Rows from block 4 of a small multi-label image tagger, named by matrix and row number. Rows with one number belong to one neuron. Each number is 128 + 24 x the weight over its row's rms, rounded and kept within 0 to 255. All counts start at 0. Numbers have three digits each.
After each neuron's rows are labels from the 100 images, of 14976, where the neuron reaches its largest size: "strongest on" is what is common among them. Only what is clearly more common there than usual is listed. The data: photos of plants, animals and fungi (iNaturalist). In brackets: how many of the 100.
# gate: MLP gate (model.blocks.4.mlp.gate.weight, 384x192), inputs 0-95
# fc1: MLP up (model.blocks.4.mlp.fc1.weight, 384x192), inputs 0-95
# fc2: MLP down (model.blocks.4.mlp.fc2.weight, 192x384, transposed), outputs 0-95

gate.341:118107117124147054120119110096146082086143127142086135097107101141096134128157165116083095112125152099115114110148107131139127100162152173095139119128149152102151204116109142117103118158138130118133079116093166135137154152109130153125115137150108147097104127102118111141082141153149102139
fc1.341:191139138099111164153132162152145177142110130072160091142167139122178128148102114135144188126131142125117123115115151125144129149101120130170145143113184125098108064152127105111126140131115119146142138112157088094146115088156139089142108140082144109174134118135159122079163108128096153111
fc2.341:139113106078114116140153124121115095146095147126157090101135097110100086121175159144084111136120186139160125118112100151121100140132076120124106139077157146150131118084080141133140130119090106105152127089112119150092159132145174161150120127180132150127120099179114134123116130148137126127
strongest on: kingdom Plantae (43); phylum Tracheophyta (43); class Magnoliopsida (34)

gate.93:094152135102126133163128112159164132121085138123135116139141084079106178100124175131108191105129114138109149126105113116147125121157098102146082121116105179136155084130116102148152129118134110125115140070155110120110143125143165109160116098093111135125097097120113091123110162116116145170
fc1.93:162106115138128127141146115101109128101139095150148177130088153121087118096097125108135130122150095159106135139138093103129108150121121126149135113116137117096107160091152158110111175091107144142146130122135172132160108136107114150076121180153114141162182109121109140145165118158137156120
fc2.93:154127095136130153170125161157134134139092138139176099077105146086087165107091144103160158082097135103109113168111147129105150127101139106091160136177134102090114131154147118122120116117136115148125082113167132110108110125151119148126085110146085107133119123119121094087163104153144123173
strongest on: class Insecta (79); phylum Arthropoda (79)

gate.245:112151124143173100136139148153134128147142103134102104148103141152115105139166124142142179119096143105146107137116103115121105118137102137129084109130122145121127089146115097192094080147107160131155119154092128125083098142112128089119143126122146140120101088145152125111173140112146107085
fc1.245:124122106127072124065094164114142161124078150121098124122119102152132158140129116126122142125092115141147125150131156136138110128126138153099183093098125141151172115164092141086133158128123066145119102150130128166117175112077114129116126134168140136146107148135094179131094074147142094143
fc2.245:149077107120108142087101121211115113104097149130120145117132149146112150143114111133115123127095114166145101136100109140117126143130127132150130123127118134114142099176142152080101165106130116148108088129117094175131123112088157090112127160165146124169124112153140104121082056134134099122
strongest on: order Lepidoptera (31)

gate.337:121171157129150092122169109128131144128178139160107095116130132110114131119156141182090134100085139091157106117145077115114175119184109151123131169126116155150169135108106110089125102150149102117129155121188172116064138136108175139157113147127139118144131088125108140119113142141157126124
fc1.337:080130106127123122126120080140122129119079121121158130118137143087136151172120139126118152119151155147097157134119121140141134111117162077088105117104110113111131138111132127140107163124087139144171136141070113127182122126116126143123111121116114156149119143165132131107139165137090120155
fc2.337:144139114109145136089138086113132095145106168130114155144141113060134108119113195182078089112123159120165171121150093140120157113120136113125162113065103129135104112124147120143110102167129132095130120165106130094123121166137143150149123102092153129136147138127097143182140165110135122112
strongest on: phylum Arthropoda (66); class Insecta (62); order Lepidoptera (35)

gate.71:096171161134106147159113099152064141098135141133123171119143108136134129107084166114114142134105128140138121163151102124142145176110131110161157142157139104076106101120095129135102126137141154174154107132090137154161150129154142078122121110131102120133160136108149126115159133059114115127
fc1.71:122163124130174151159091110168087135137143151084099188096135133120153116147109194147148096133086150156114136134119138118140141140106147102153142143190117139129096136124103139101132128150154117163140101136106112115143131126145105124142149092114119092162153121102143113117149088055146121145
fc2.71:122116129119092126159120094119129153181113148131167174066131077154149136107138094114126147124116124140148135062130145132146126100137104104170117103097126133103124136145131140109155142112099132151102131144113144122167132136095115149129125116128128116124140139088143109102098142148189132129
strongest on: order Lepidoptera (49); family: Nymphalidae (33)

gate.33:133128110110154144149117124096102128131123150172167104139112099156100093100135119144119126133143098149105124087147156132133117174137141161151172110131154142137137113096158101130169156156140213115078120134114107109111153129143114081105099133122165137132117134172142124109176122135136135158
fc1.33:123155123137142104142099115097092118146132139122116076127118090110117169122119152173146182105114123132079113096132165101163136144120140154117123152125132104131143146125151103098159120133178177117129134127109124115096118177107158106159114088128183093147132137150178125124147115150149090092
fc2.33:158141088143111125114105129171107114100133114149078131111136079147108174128096119178118144131101122134104146105100133153145142133119146120153141128122133115133138135135137104160177146106104110151096153135127103165087109164124132116119136119122162122092119127127136147163104149139194117109
strongest on: order Passeriformes (51)

gate.25:128136129095145091116159140137102100093124153073099132088150155140102163115145134153159110139139152137121169174148154105119087180133144128139145125123109099112127148112152118156082147151162094120102111112099125155151180122125169154139152171111129136102132132064159113117120087154128138130
fc1.25:099126088181134113141135124110140164162125114158185122130121133143140115140140128083097179113131110124126089085149095120140188080168130172113132136103125141148133129143133145149129087097131144155117163098146124128102108124135106098122126076160155160143122136147109164128158177118158108137
fc2.25:158103129157142114131174106111161166111120145144136116137147111161155082105158035127120163139104117173156117094116160162108136077124133133129121143157099129115111108117135090150122183122116148094159140161146148135153112155146106123174136153140147134125125122144151130135106128136131103142
strongest on: kingdom Plantae (44); order Asparagales (29); class Liliopsida (29); family: Asparagaceae (29)

gate.318:130078114136092091148102128137123159121112140122129119188122104130152131142143139142131140128109150143089170167099099148096116145141113135131121129114165179140147096118074110131118157123127118138108115094156101147152134127104113133132141123113125110127120108155105090120141085107153144124
fc1.318:182132154109100099107092134136097141134085107103149125147136096115145152138118130139110175121068128147138110125093111127112112156146071131157112097145132150165163121143116115155137132089100120146138122117118109146137132136110108116158119131118170116131087113149068087100142105137153147121
fc2.318:137153121140136092104155123124112133138076117143112115098132139115130151135164174149128161140098145123097126142140099175139145112113129162127127100133162113173156186121161142150132137086156105137114150098127140116076131168117113139150124117108100126131132124115167138154122131163119130140
strongest on: class Aves (99); phylum Chordata (99)

gate.51:176120158101113122122157118166093109155147148064118133108154140139110107143117162142169067160147141125145139147126110132132130173150127120130138158144144129109146117114175130087113143144134144097134096116100079130130150151145122161113144153105080130118124130082128121103108113111134125112
fc1.51:116180107177137148123103120149142142101112111144149146110176120105170114135171122130133176120121125164137120104152127130129162084141129139094077143118135137108165125152077109154121115076100173141106139108133158118128101119132115141098122112152170153148124093168113130122152142139124137154
fc2.51:159125149139154138130143100138151165163079122139143148126167161164190123127137074098084129119143144124156156139121124111119148100088184111100114162115096096171126108118133096164138131091149165113156132125102137127110118142146108113130138126123133147126098124106128129111123130124127114150
strongest on: kingdom Plantae (30); order Asparagales (25); class Liliopsida (25); family: Asparagaceae (25)

gate.136:122118123111065151114136144108134139170145104124139115141158147110105128071113118168127150099127105112124126140152073124152147097094117153108085115132144151117092124107159124165129113138082140118091165139142139136138147089114111164120130162130129166140124160179122121171152124115155115117
fc1.136:116181139127163140166113123135111127117066158125146124078102110143125186182165113087139128146103151117084130109113132152092072140116125116148144107101167129145122127135110145113156120116134104118132116125083142135120144125132132095150100112121134109119170146130155156130110175104099168165
fc2.136:119140169128094178152113131134135132110155148118083153116083068152130109116112110136116113151176078133142138125114155161161090120158162129103107095076100097140134128113129113133127191124105150130108076092119151140126143136146143108130125133127111139131137107127108140140120136112140162117
strongest on: order Charadriiformes (37)

gate.18:117121070122127105175133149142096115142150159170138142137117161140110104117101122178129139169127159147152137174099135109104152074138144123082106108125142159150102134098118139149149128134136128139132171093114093114189086086145124094118149130119120154096100126128129116153123056090151142132
fc1.18:122129143116121107155128121149125122160120091160106167140121162146131116114115130160120111175136099109123116148111105155084154090137137173099163102104094141192094133134109135106089083125118153109159146105140168114140147109154116127086125120163121187127105135128137128130096061066134149112
fc2.18:140130111149097131117097133192146131113109102117131109145115139126140147184102103118098110116140190125103090097138127123141141131141120127168111147157114167121106129123104171169113161110115137129138103128137146133146157139115102143083105126134125128098122101118151158139122147163131115154
strongest on: class Aves (85); order Passeriformes (52)

gate.72:104127137125132084128126117122164110152114119126151142181150115127123140168138145159112138093135120095131151169132093141105136087172137122099101122148119139143136117131066115111112159108124148136113149118091095154087139125122112123160128154129153158163113137098119110123142111131111141167
fc1.72:129172154136128088151140106120062106122148109153076103135144123147164101171147131138113126119116157156152137122139095125082119127155090135137114167114110143092167147150168166091123112103126156131111171157166121092150145124161093119106110143109134163102107143113161116128155123095097127147
fc2.72:120128090159125116111118146104100095134121139115075110170120167130172097182155173128124139157106168158143130119120070125110144122172106141113095175090079163069162150127160159108135104130157172124143157154130091098138140139144107141137132157132136144139097135107145122139116143080127106127
strongest on: kingdom Plantae (34); phylum Tracheophyta (34); class Magnoliopsida (27)

gate.230:104130122107158120092128121071139143101132117136154115162128115129128082167140154139133105154116149118100180138068110124087156100131120148130109107140133148117172108135148142145105120116122173113126182105131173118083145136098155101133138095115135177089141105116123158135149144135129142142
fc1.230:149131164198093087173111116131144121177113126115132071090173138178113138120161113140171138131119097143112114108127132155146124116120167128127137114113106133138113143114101114151126130112150124155121052145110118089166116150126121110110167124162175122101130090154106141131122172113113075136
fc2.230:116122124160108129121117130129154120110125089094154091080126136147132149143106111121115151134121110179152093118135139121146154121146171117151110098135149117135100115143115130136102121133133089130125122143138173055122164143154160092100150146136151149116146151111134115140157105128126132178
strongest on: phylum Arthropoda (71); class Insecta (70); order Lepidoptera (39)

gate.312:149129110145126111126089113124137123127106125162114127131099169134107128157160109130106148192177124151124101128086138123100091136147135131131125106147128153127138174185156084156138124150150126101113095143085112119143140115163108131161148159100138119105133092139146116160112130111154153161
fc1.312:154139119131124106139114105153119147133147112132089060097121109126127094130152141180112180147158118174138122103098099124114110153130142137119123141137094123136145164163138130158131148133105146123158065144161115100123154128127087116156166149110096109116158092096118118174148150112146132183
fc2.312:187163085138072087082116128102118113118109107159128115087198138163123074124134083135130164119124134091118115125083119116151114100139127121149113139161086080132187175124121170137125093117128158133123116152161121158136126110151115145142143123128167141128168126141113139121122127108122126082
strongest on: class Aves (85); order Anseriformes (26); family: Anatidae (26)

gate.279:088145120084115096142126208096133135132124179147138125134142078162127168120149155142134113122100137135139115115144110143164115128178142122138107117136123162141131158133104097140111105122108144120145127153181099144119115132130169105150113075133090103149144109143144111108117107104127088135
fc1.279:151144146116136121163134114167111112068142136136132125164112158141156121162113137138134161093152116140128153110123196115142179121157121122107147159121126095093123169121139119114097172153153082160093108120152157138081146148125122122159120111152093152100114112105121100141125160133135129136
fc2.279:127140109093127129144149160111129074096168127144172157178152153095174067118134159121135128125122099104083153123141140131153117093104132139109126139138159159130117127113151165093088146138127132112120151124139102151095114133110133091163099102135148131159162145161145142149146096055143116149
strongest on: order Passeriformes (53)

gate.252:092125131130126107144088158126146142121112149103126101119095133126108085104139134080119119130094128108124140140075142138132092098118161169176075122106165173110092154161090082102163137122133111104104132146167102120095190149118162121108113139112141116142119135168104158111110127102128105161
fc1.252:166133121114111125144114122149102093161116113115163128118134136124144143114155118110136134133124079125109091128108118132131113094125110120156122139208162116127088114136099105152115153137142097114181102140130131120082125085106050102114122118145135144133140099152119142093133079098150109138
fc2.252:159157101115090128141099107136087098178125126127148149105132136117109137093170126140155113160113080131103108155133113120118130119158098113137141111179182114107075127146115109104120156136163084143164125113166136130093126106096053100119171133125122141125133101150104131105109093098146123135
strongest on: order Lepidoptera (37)

gate.70:172106132131120126146132111127102154098104125130105098146129144169110127161182126196118127142111115113138162124113098146140169146142113090086124106120148134158110146161095125144149117130129116100103143090092146123119140130091153104132168129086084100140142099125109069135101119140163088135
fc1.70:107147078104113119117092115150168112148158115147129118148127136103108125103080171081148127160123112124119129140147121131105091122087124161107147126111135102134174136149139131126120131096133095154131095145155122149134123144165099144118144137138109122106096159157180179176150120101129137109
fc2.70:135154131136108156087155152118148152105132156115092131101151121130117103103138119124140107135116102160113158149127155148138114135090144103132089100127174104115129159151108111132121093150117126155127155127096196108133150111182142130126156143097129104148122146114117124111125131114113096109
strongest on: class Aves (84)

gate.275:129107095077145158154119118104140103171127127093099090180121114122123133140157140100139171121091087157117140148155099139138136137129129104143111100153123172084163131123151130124166114152117183138133102130140102111149104113092131145141152172168126123088148175128127141111121142139120136105
fc1.275:095114122096186135131175120165192139093131128144155149147105137114109096136116129162126125114113145124160135150092174119126131064082130159117119110102116118172116158125097129166110114088139072105159133131104062107123104150100145086152120158168130094149145116098119167112117133163162127131
fc2.275:105155146140114114169145123156142157096126124161117157107086131113084135111144142101135121130146110122129087121156101121155081131138166094152157151127161135120150125116096103089154148089112131102172131124137183134141115145131190111124143141117127171153126062096135116116067133140134135110
strongest on: order Charadriiformes (48)

gate.294:106118151133126155111151130158091145083112117123094104123144159098141172143137115094092127112107092108093148135098137150134148141156141099103093120124128111143096112121161150128085100126188116098102101103126133130120150109178130139119117098099163116130127072141119141186076159135071122145
fc1.294:146134140161161087074155128140172158120139137124124145104154143114102163132153098105121123109114101141169134160182129081107094100093205118158107150112106130147072134074145137107097117141135121121120149115112159103137146122119125132112113126096109115125110133106088131131152090107104112155
fc2.294:119103133096130153142139161129146130133128142105124184088126143098134150127116117114116151083186122144113167137085129166121135133129110145097148127110104120124074141159135145165109129132175110148129125120121137148132103110125155100103119099161084112144163105119115147106136129122116119099
strongest on: class Insecta (61); phylum Arthropoda (61)