From a checkpoint of a small multi-label image tagger: 77898 training examples.
Rows from block 2 of a small multi-label image tagger, named by matrix and row number. Rows with one number belong to one neuron. Each number is 500 + 50 x the weight over its row's rms, rounded and kept within 0 to 999. All counts start at 0. Numbers have three digits each.
After each neuron's rows are labels from the 100 images, of 14976, where the neuron reaches its largest size: "strongest on" is what is common among them. Only what is clearly more common there than usual is listed. The data: photos of plants, animals and fungi (iNaturalist).
# gate: MLP gate (model.blocks.2.mlp.gate.weight, 384x192), inputs 0-95
# fc1: MLP up (model.blocks.2.mlp.fc1.weight, 384x192), inputs 0-95
# fc2: MLP down (model.blocks.2.mlp.fc2.weight, 192x384, transposed), outputs 0-95

gate.321:512506625464507497518509369533440516523526512504590564549451491493438560497505521460483524506527572469454445507490481495464423526554466540494423495488475513491501489473461571539557472498573505422497514549405502428576434424473508480511466604486518436514533523496450509506516521478458554489
fc1.321:460521505503530456503506585441573481490490533436432456560491478534484463409511437399498577531482485476561463495513400530518576472431539497568583500496490573453509560535516401484544504523463521571565483479554451500442488586533406557512511385527544535489515431530507552547492488532508412443
fc2.321:523534468541521568523499423539488473504467498531600428538546491496409498450414418459527566485468495529556481447553401510446409450496523546422516517463469525496577518543566493488444507456495475390418565510424424432573537495616470490494462535454567568572527481478507460411590568576477482490
strongest on: class Aves

gate.103:474462496470492481497512514517524497395462496493473478539483487569453457547550555538506418419423479539494497586511598505523532483487532468526531532493556661506517516533445461578505565417474498618486484434439534481528531558350460439504452449483518510495502438451478512533526497484502523593
fc1.103:539485476477517456476480584492554493448488478505557541628540459575456490532539520553512385383525434512523479559486490529561604469516503463563543550506557618365597497522402490542466532551488507611490499382496517518470562535391511455477538534490485487491522450485495393479513459474421504582
fc2.103:498509492457518578536504533566477478545450539561527469452455509506428510444409555469452433459471584510455529599534502486519464541448561459533500525477563504453541509472613572558506540509490490520435539435568479475519547564483533559550467546571391473511547456577547446433417561464490393501
strongest on: phylum Arthropoda; class Insecta; order Coleoptera; family: Coccinellidae

gate.347:542462487529475523446542620487433495512520416453375547440526530572445463492425549457527532454604477542530616535464452454465560430452437503525543485495521576578446465565495420610443512578528529500487500418489498459518465501439511561526513496535428449519492523452520490474487493517465545460
fc1.347:485481432535489418548485540509448471488526443513595446459561470388517506604480452461466476502540413513570569542475505476546505451464510455493477521528400531533472485590442473603487537555560473485501517525518573530509416498430535525474397524498495426504463527425542443447543516503544431466
fc2.347:479574516496468425568492487527491445474538457451496493448477503472536587493446546505447412491499535544510416526520515538435465415348474576535526433563465537539479595481535566594536496508614534521465614491513519556479541492489472510507493504528523485488418539504492551495554463506521517547
strongest on: phylum Arthropoda; class Insecta

gate.288:530487482449484401468506478475531479496438524546433481537497553543594515450586553501496576422438560487534489481491481473424366511520481499562445486544478529541520495598477486556587493504592478495474505443535454567553540420534470453515477593495458440492490503502443528474500502514526475443
fc1.288:453440450473481555548500529490555512545478467404515495478565449387425435508469489494494432513556473615493577467475476546540549543543441463544422515442598550405451463390526421497455436549482610608478501463412625499453534555440476590474550554521492505517452480477511390512476497497494454584
fc2.288:560487483488520536431444481545532517500516564542569501498515480447421428547501508475553429423519498575486476438511446492494410436492468458614532439444507519533566528472572529433556405527504593476435496468474585480496391454594507497490409454446509509546621464464568519550438496557492448519
strongest on: class Aves; order Passeriformes

gate.209:518535429496435523507509553529488520497550520463470493451505451546459465431440529447513541512495574553557568507535493468498339500494456517528564517498540467516456521420507526399435512595496489529514488517494527387457407592443559552533482516510462535517522473608472550548490502488455384420
fc1.209:489599442496475523527535546500462537480532481479510459499490495605447572469424514546482540531449557482529515406498570450458442539521436486536612457466527501540503454462618512338375457598471482510529520578499508513432444523525508389507534580494524527497494427530466453538481492491420501494
fc2.209:589444458551583477532560497445502513472404489463428498596508503438512584513474499458492496512511446496529512578541501537550577570443519544550511467384517450512457422469533498537442416521568479489438365539448477526441608494496409502514563516546563509451534528544507555498540484544538511532
strongest on: class Aves; order Passeriformes

gate.247:507521448562521411461497473494438483427497483524466471514490445432508434534540516520503460437511541537440574489519628489508590488517534488468482560486674583643499485671497505448494480481474538573463470464536500570507527553531526522568424525562486508499544469507491520581456487473452369406
fc1.247:541448374533575573490482453484479499438455466524540448462459533437464465510446503465535411521599527538451551538514550525539497496524579534506413476444647565642444472654448482485479481398500462520444486487575511586461542509545492537594382468536512531474530502505506422549482488492521411486
fc2.247:557489485513585545577506481539573447422601406527481543485482505442515474580620426489564583462544420504545471532624541594552471487481502505540480410581539457489572530504500484561495463496409528507429568485530469549457434529624554486532500568456468499537492519541534412544451397530570535527
strongest on: phylum Arthropoda

gate.145:481425389463546385520531511472438508589544519469463508529537489517427518485479534424479540516532377511496478437500528526472484537531520466539431551459526549505500490578522467554614499433535527555443514543493420532531538360468455455522553452470502528518520573433558566467535486512456508572
fc1.145:507414583468500422525441507505439500433581513409581523507538484476513474515621506400493524455572405552446545557478475553489605532505447497517418492482522584464440495552543530518486606527492523544488496481476468607514426477372552534479465577477526465494558432472510544460545539445521498492
fc2.145:533553538428492472513435497562469458497537479525500439501419509525498501437579536493579432411440386441466513488481484476448518526522506445493501456548590510465518601496512454442537526462495465460465549495475570443422446459530545529582525434474511469418447496547554519605536537443544472384
strongest on: phylum Arthropoda; class Insecta; order Coleoptera; family: Coccinellidae

gate.56:507457487488486541567523466510459543499490515463468449456508522501482531372484473420517553501460431446545541538497553454508450401476458499552429498512468591586562551505427625439461505631520522524468520500606480481454400531468528464540507524566475528485535481594508461505507543477525533456
fc1.56:459501495460524575504459532485455504501425505480501544523488440560332491572470449546563468562521463361510484525525541440456428515521583521550467525523446486490434460485500520448552516533515584477458512591493489493476373463530545407513462479470519503506498536548493500480468479476460557435
fc2.56:482517532484494476574435570432510508520504587436414541542546473510492490569530393603565481542541409439544600522553480554503536469530541480528572575498519522476515511577539449537497511477584564510510422558493457467527530513493451513455496510462461472436499559513480533454512500434491366528
strongest on: class Aves; order Passeriformes

gate.13:537396509416538440562519480486487498590497480468531483464435448521510532533473524481512482514480442482514456555497490431460446572479527508459357446506505679559574481522454538570442523558519451512506508468439614438441462446487538537488563503507461519537521455496464476581531509476534383593
fc1.13:532524474559487554526496616505465477401439538413449609454481511534438493433492590453457503487480453451585554581524422619496559493495513504489481585587434509525495481472464565562491601562532545446455505467557581441488436425440534515494449427480365520511483400427518395562449492511465516511
fc2.13:474567531605538580525473515576494463540553502536476525546523589490452496533488536471482457476443521451432492613469473529395434411445524539468503495493476537456535400446507535605536619480608484458509456491494539499477486455476537541546421437511511490483525445460500467568369537511489472450
strongest on: phylum Arthropoda; class Insecta

gate.372:550519396516432499505469474500570489535501525421507544549509510412371526496498556452505538489443469482555521592485348551466546584523480520517646473496553520509495448416498509530586490543539553582459528595406530507471393481436521485531554502547427453505494509557465501568523527494474547544
fc1.372:536561497405610478500508496499565505507464475523560560506525576539468482527523549430514525395503604459534462519506451504445520462516548509477519455492521537607436471473419547508503585447546531618422508499458492599488401446463511498486510495526462467487501484444490527467439516515474524499
fc2.372:510538460423551595470469540538476405514574385571515594553504517518517492469522488605462560648486496410518422496521509506533522532442512533451503503544532512506528487448476479519385489499486480599517596495431471462481437505498519567610504507463453415502469511556421518524473545543450518399
strongest on: phylum Arthropoda; class Insecta; order Coleoptera; family: Coccinellidae

gate.81:460470515508488501454505522444486487506564516509567494523524475599540500439547527494516487485441546547478496529497470547545471535496472517405452538509550720459575510533449430527589533496634461567493505537463462458403509641549507460416533446489566503493474548415463458413463486505475441487
fc1.81:488505488553546531432498526477531504476457491503490414481548476574521504513545497527518556387471519626526484504516585512462511480494497543411420521524421526485567531425352468626469548443461562438470507513461528475469480593619494389495564499471636500469478537493556370477512499507564533440
fc2.81:447480455464592554423480457529510493510563478493549510499509474491515492535501536412496539515391476540534570444498440545452425486455505477494608542500413543545520491495381507544516460513474523450465555497479469449526525464491479472491498389533460489506489544523475499476543525557543448492
strongest on: phylum Arthropoda

gate.29:428512443444451562468496602493458511512601486494606455555472530586555505474503592482514515495521488542449578465497588492539500519483533572497512472507489568454551506538544483533491491607528458486486503484439491457477395430570473508539425462506496479522459445505417462449471488487492497551
fc1.29:553467499554536455525430477472513488368386505508438602413549430417501450527490485510481374485457538403488466569518410509462457496552447461513464549501554489626488442410543537441524541505532503483529497470548496515457603585468510523522534583587466499498507544454560485601464524551466457489
fc2.29:539535474470482402426478509525440552484386512573487567402500489539489516458520442534562481428504527418475423483544491563487497465581447520533455548525485570513394469407494471494450520502444554425538449489538498546432603518535649330475453529565481554529578566537535455427486510503537473476
strongest on: class Aves

gate.249:457485581519499567565522538494476470428483471467509575473479482532424527454513531463487504532469517541563514456517499465500471507462518480503513523517505549501573469593502533374505512512498415529525495505568468423587393554496531494425534418481437503464506513528413572509534492474581492547
fc1.249:556603662437426520508502525544559492534480501520467530445478514576561528503465521503482463567537525480476491477477541512423492428479528478553616492522454497410526487576541549393430477523539461458502504522467436409568412566523493485431422411516435530501447405474456654481497478498513469464
fc2.249:422522574606485504438564554483512521526428428489438455525547477450521545472505523515507473505590474491449518575457530523500556453532480438571519500487441562365482498593470506394492482523526439561462501484515438520543472547395495474573566560461455539564593513539571510599463491490571477515
strongest on: class Aves; order Passeriformes

gate.124:514462518389434527506521529479445477466435502478590613606521465471411518574488502481491518466561557382499541503483457499534489465494490503472426516454502577520604445497494457486487425478438559500521520609528479433538443545464420516511544600525521513503517546435444466455524495514473571512
fc1.124:506533523596512546504547417479565485490494440477447525474527508414528487520563584442503485521500445574523514503502552458487557476505549523340471547482421474559504491480491522484521543538549474482384498444431519508460514524532533438474392520477494462491543436505592434602492488512447446480
fc2.124:394541491540505542510495454575487483474522472523408559461595528438472556483460531481602451503477499491605511455487440544554568457419511439457515507504435466526524549508420452618458489432493534469477556411414563509432484487483543442448494490476580553511511509499484490540434508544542418513
strongest on: phylum Arthropoda; class Insecta; order Lepidoptera

gate.75:490570533478522470470449616539534501498490490443488593529574555430501523483501526384488479434531590508514493387522513492533526514545527511454458446560442567584586534505410490496412593520518569508454493484503494512455478419534508520463499570376408538477528605469496509504531455533400556533
fc1.75:568517532460524467494421666524530493486479461449460496519519562426501453531499463433487551458475571504516503466513461466470535517509498523493455488545396374555582492514412540547484612518560616538528490547459540486463503442544478543447528540462468471474522609462519599410570478571428507624
fc2.75:570563465441537539513409552474525525446482527514435420476446427562505478518525576454512520462502523447536565472517430490439561474564451457518482563528453387551526567562466476511452445480432536533535565482397474567525403539403491382463507503430497554487490493500559498507508469421532558502
strongest on: phylum Arthropoda; class Insecta; order Coleoptera

gate.149:498442400512491527530583445492474509433558494457602574529446535429490502516514537498504462459444437532476438489486389518526446466472452513524502496500589622490544563578481500572423427533504537540504513540473482406419493515525489552473459556433546444486496448485373515564503511500585477490
fc1.149:574627527473459560520515630555489501558565525533487438466473428673479459385399466582519540379464528532438504504528502504506465507507475526412399511524409524490513511497498576533581541488480475501501466416479589482459458383513485507519521582542464504491518500574485481484488512515525481480
fc2.149:487545482546579561496420561453515498549485467500478479505531436586487457498475502570525533499514544540502507492457522524586498474503586536537572469504415505545408531448517416518504578409533443556501420359459445491452447516377454477554459519519541391506517480521561540406492448566584522427
strongest on: class Aves; order Passeriformes

gate.324:501485537492433537496414503492520516568466501493503517489501499528440527528576541546512530429462357588451535513482447471451522458499519515551433524481522583445551523444496440533559426494499541561545508511656537445466419476440490556508486500489473498501487553490435485463486476501458486583
fc1.324:507529497490542487485553505485414506419453526500654505589551428539571549582440470520478489615501546485463528528516491489517422437474510521468555466487535550562517465538536437569470470522384492526522526458516449445445504500486485531565471405455500497491540573558485504455500486483541497443
fc2.324:579519492414536552449562469376407464462546494510544539545496494574552598548442481514436470464468501573504406427467529541525480546462493442459399478571607523516522484533512501565474542517470619509491465570495466566482550539474473651597433589437419437540560543529421540438477494537476513503
strongest on: phylum Arthropoda; class Insecta; order Lepidoptera

gate.199:502380449522498394483541485522520473517453549496491518504478483618413487540600504423500522340517532574482539443508498421535504523457486513513534515460609561476525474539496494528511458521594569515479505506598539606471445514585524466491398491450430484507546529534531659517471488485487469523
fc1.199:548479544451443568471488556518446510573499508483440516441450541395530500415531516560510465539457513481484422545491526538491357514481498530497516467531425435460443509450634505510401666461428502404513507502486415388559496460518518490474454529491538564528477415537463430486554522519484553581
fc2.199:460445520645425505458498537544435490520453595416465503545546517478546402474607516563499460592468524550497436485475432442489519528577494463478524465517477510489467468477441520526543475487441448478482434557578521544485508453487446540531522473510493491528496511504515533507564530484469555524
strongest on: phylum Arthropoda; class Insecta

gate.7:536485531480456513474434454526474484592497484503487475511467548556338439524579528437508554523412492426587492529504584493483502474524579485519525517524503582523501476551531506525511488525548515561446498596401533549520548524418505447479499503584496495496511439494547584444481515518440432419
fc1.7:383484393495477591487570520524547471511483411480610378454467556560422485406493512496529561557489545619535439565487525501506505446575558453542541518531514506519513494499502432481487538428372438504483484556559547673357445588537500413480508539552547430522488489463606523461479521524475464495
fc2.7:425565438483535562510570462460540520536564490484538476546468517490564533519399526510517502443532455492525469559503519524543427533488529548614535498518542442526519504572507500487486442510465492489451568547460512560380549480479480419387468580527458434589508535512523515497493485520476520544
strongest on: class Aves; order Passeriformes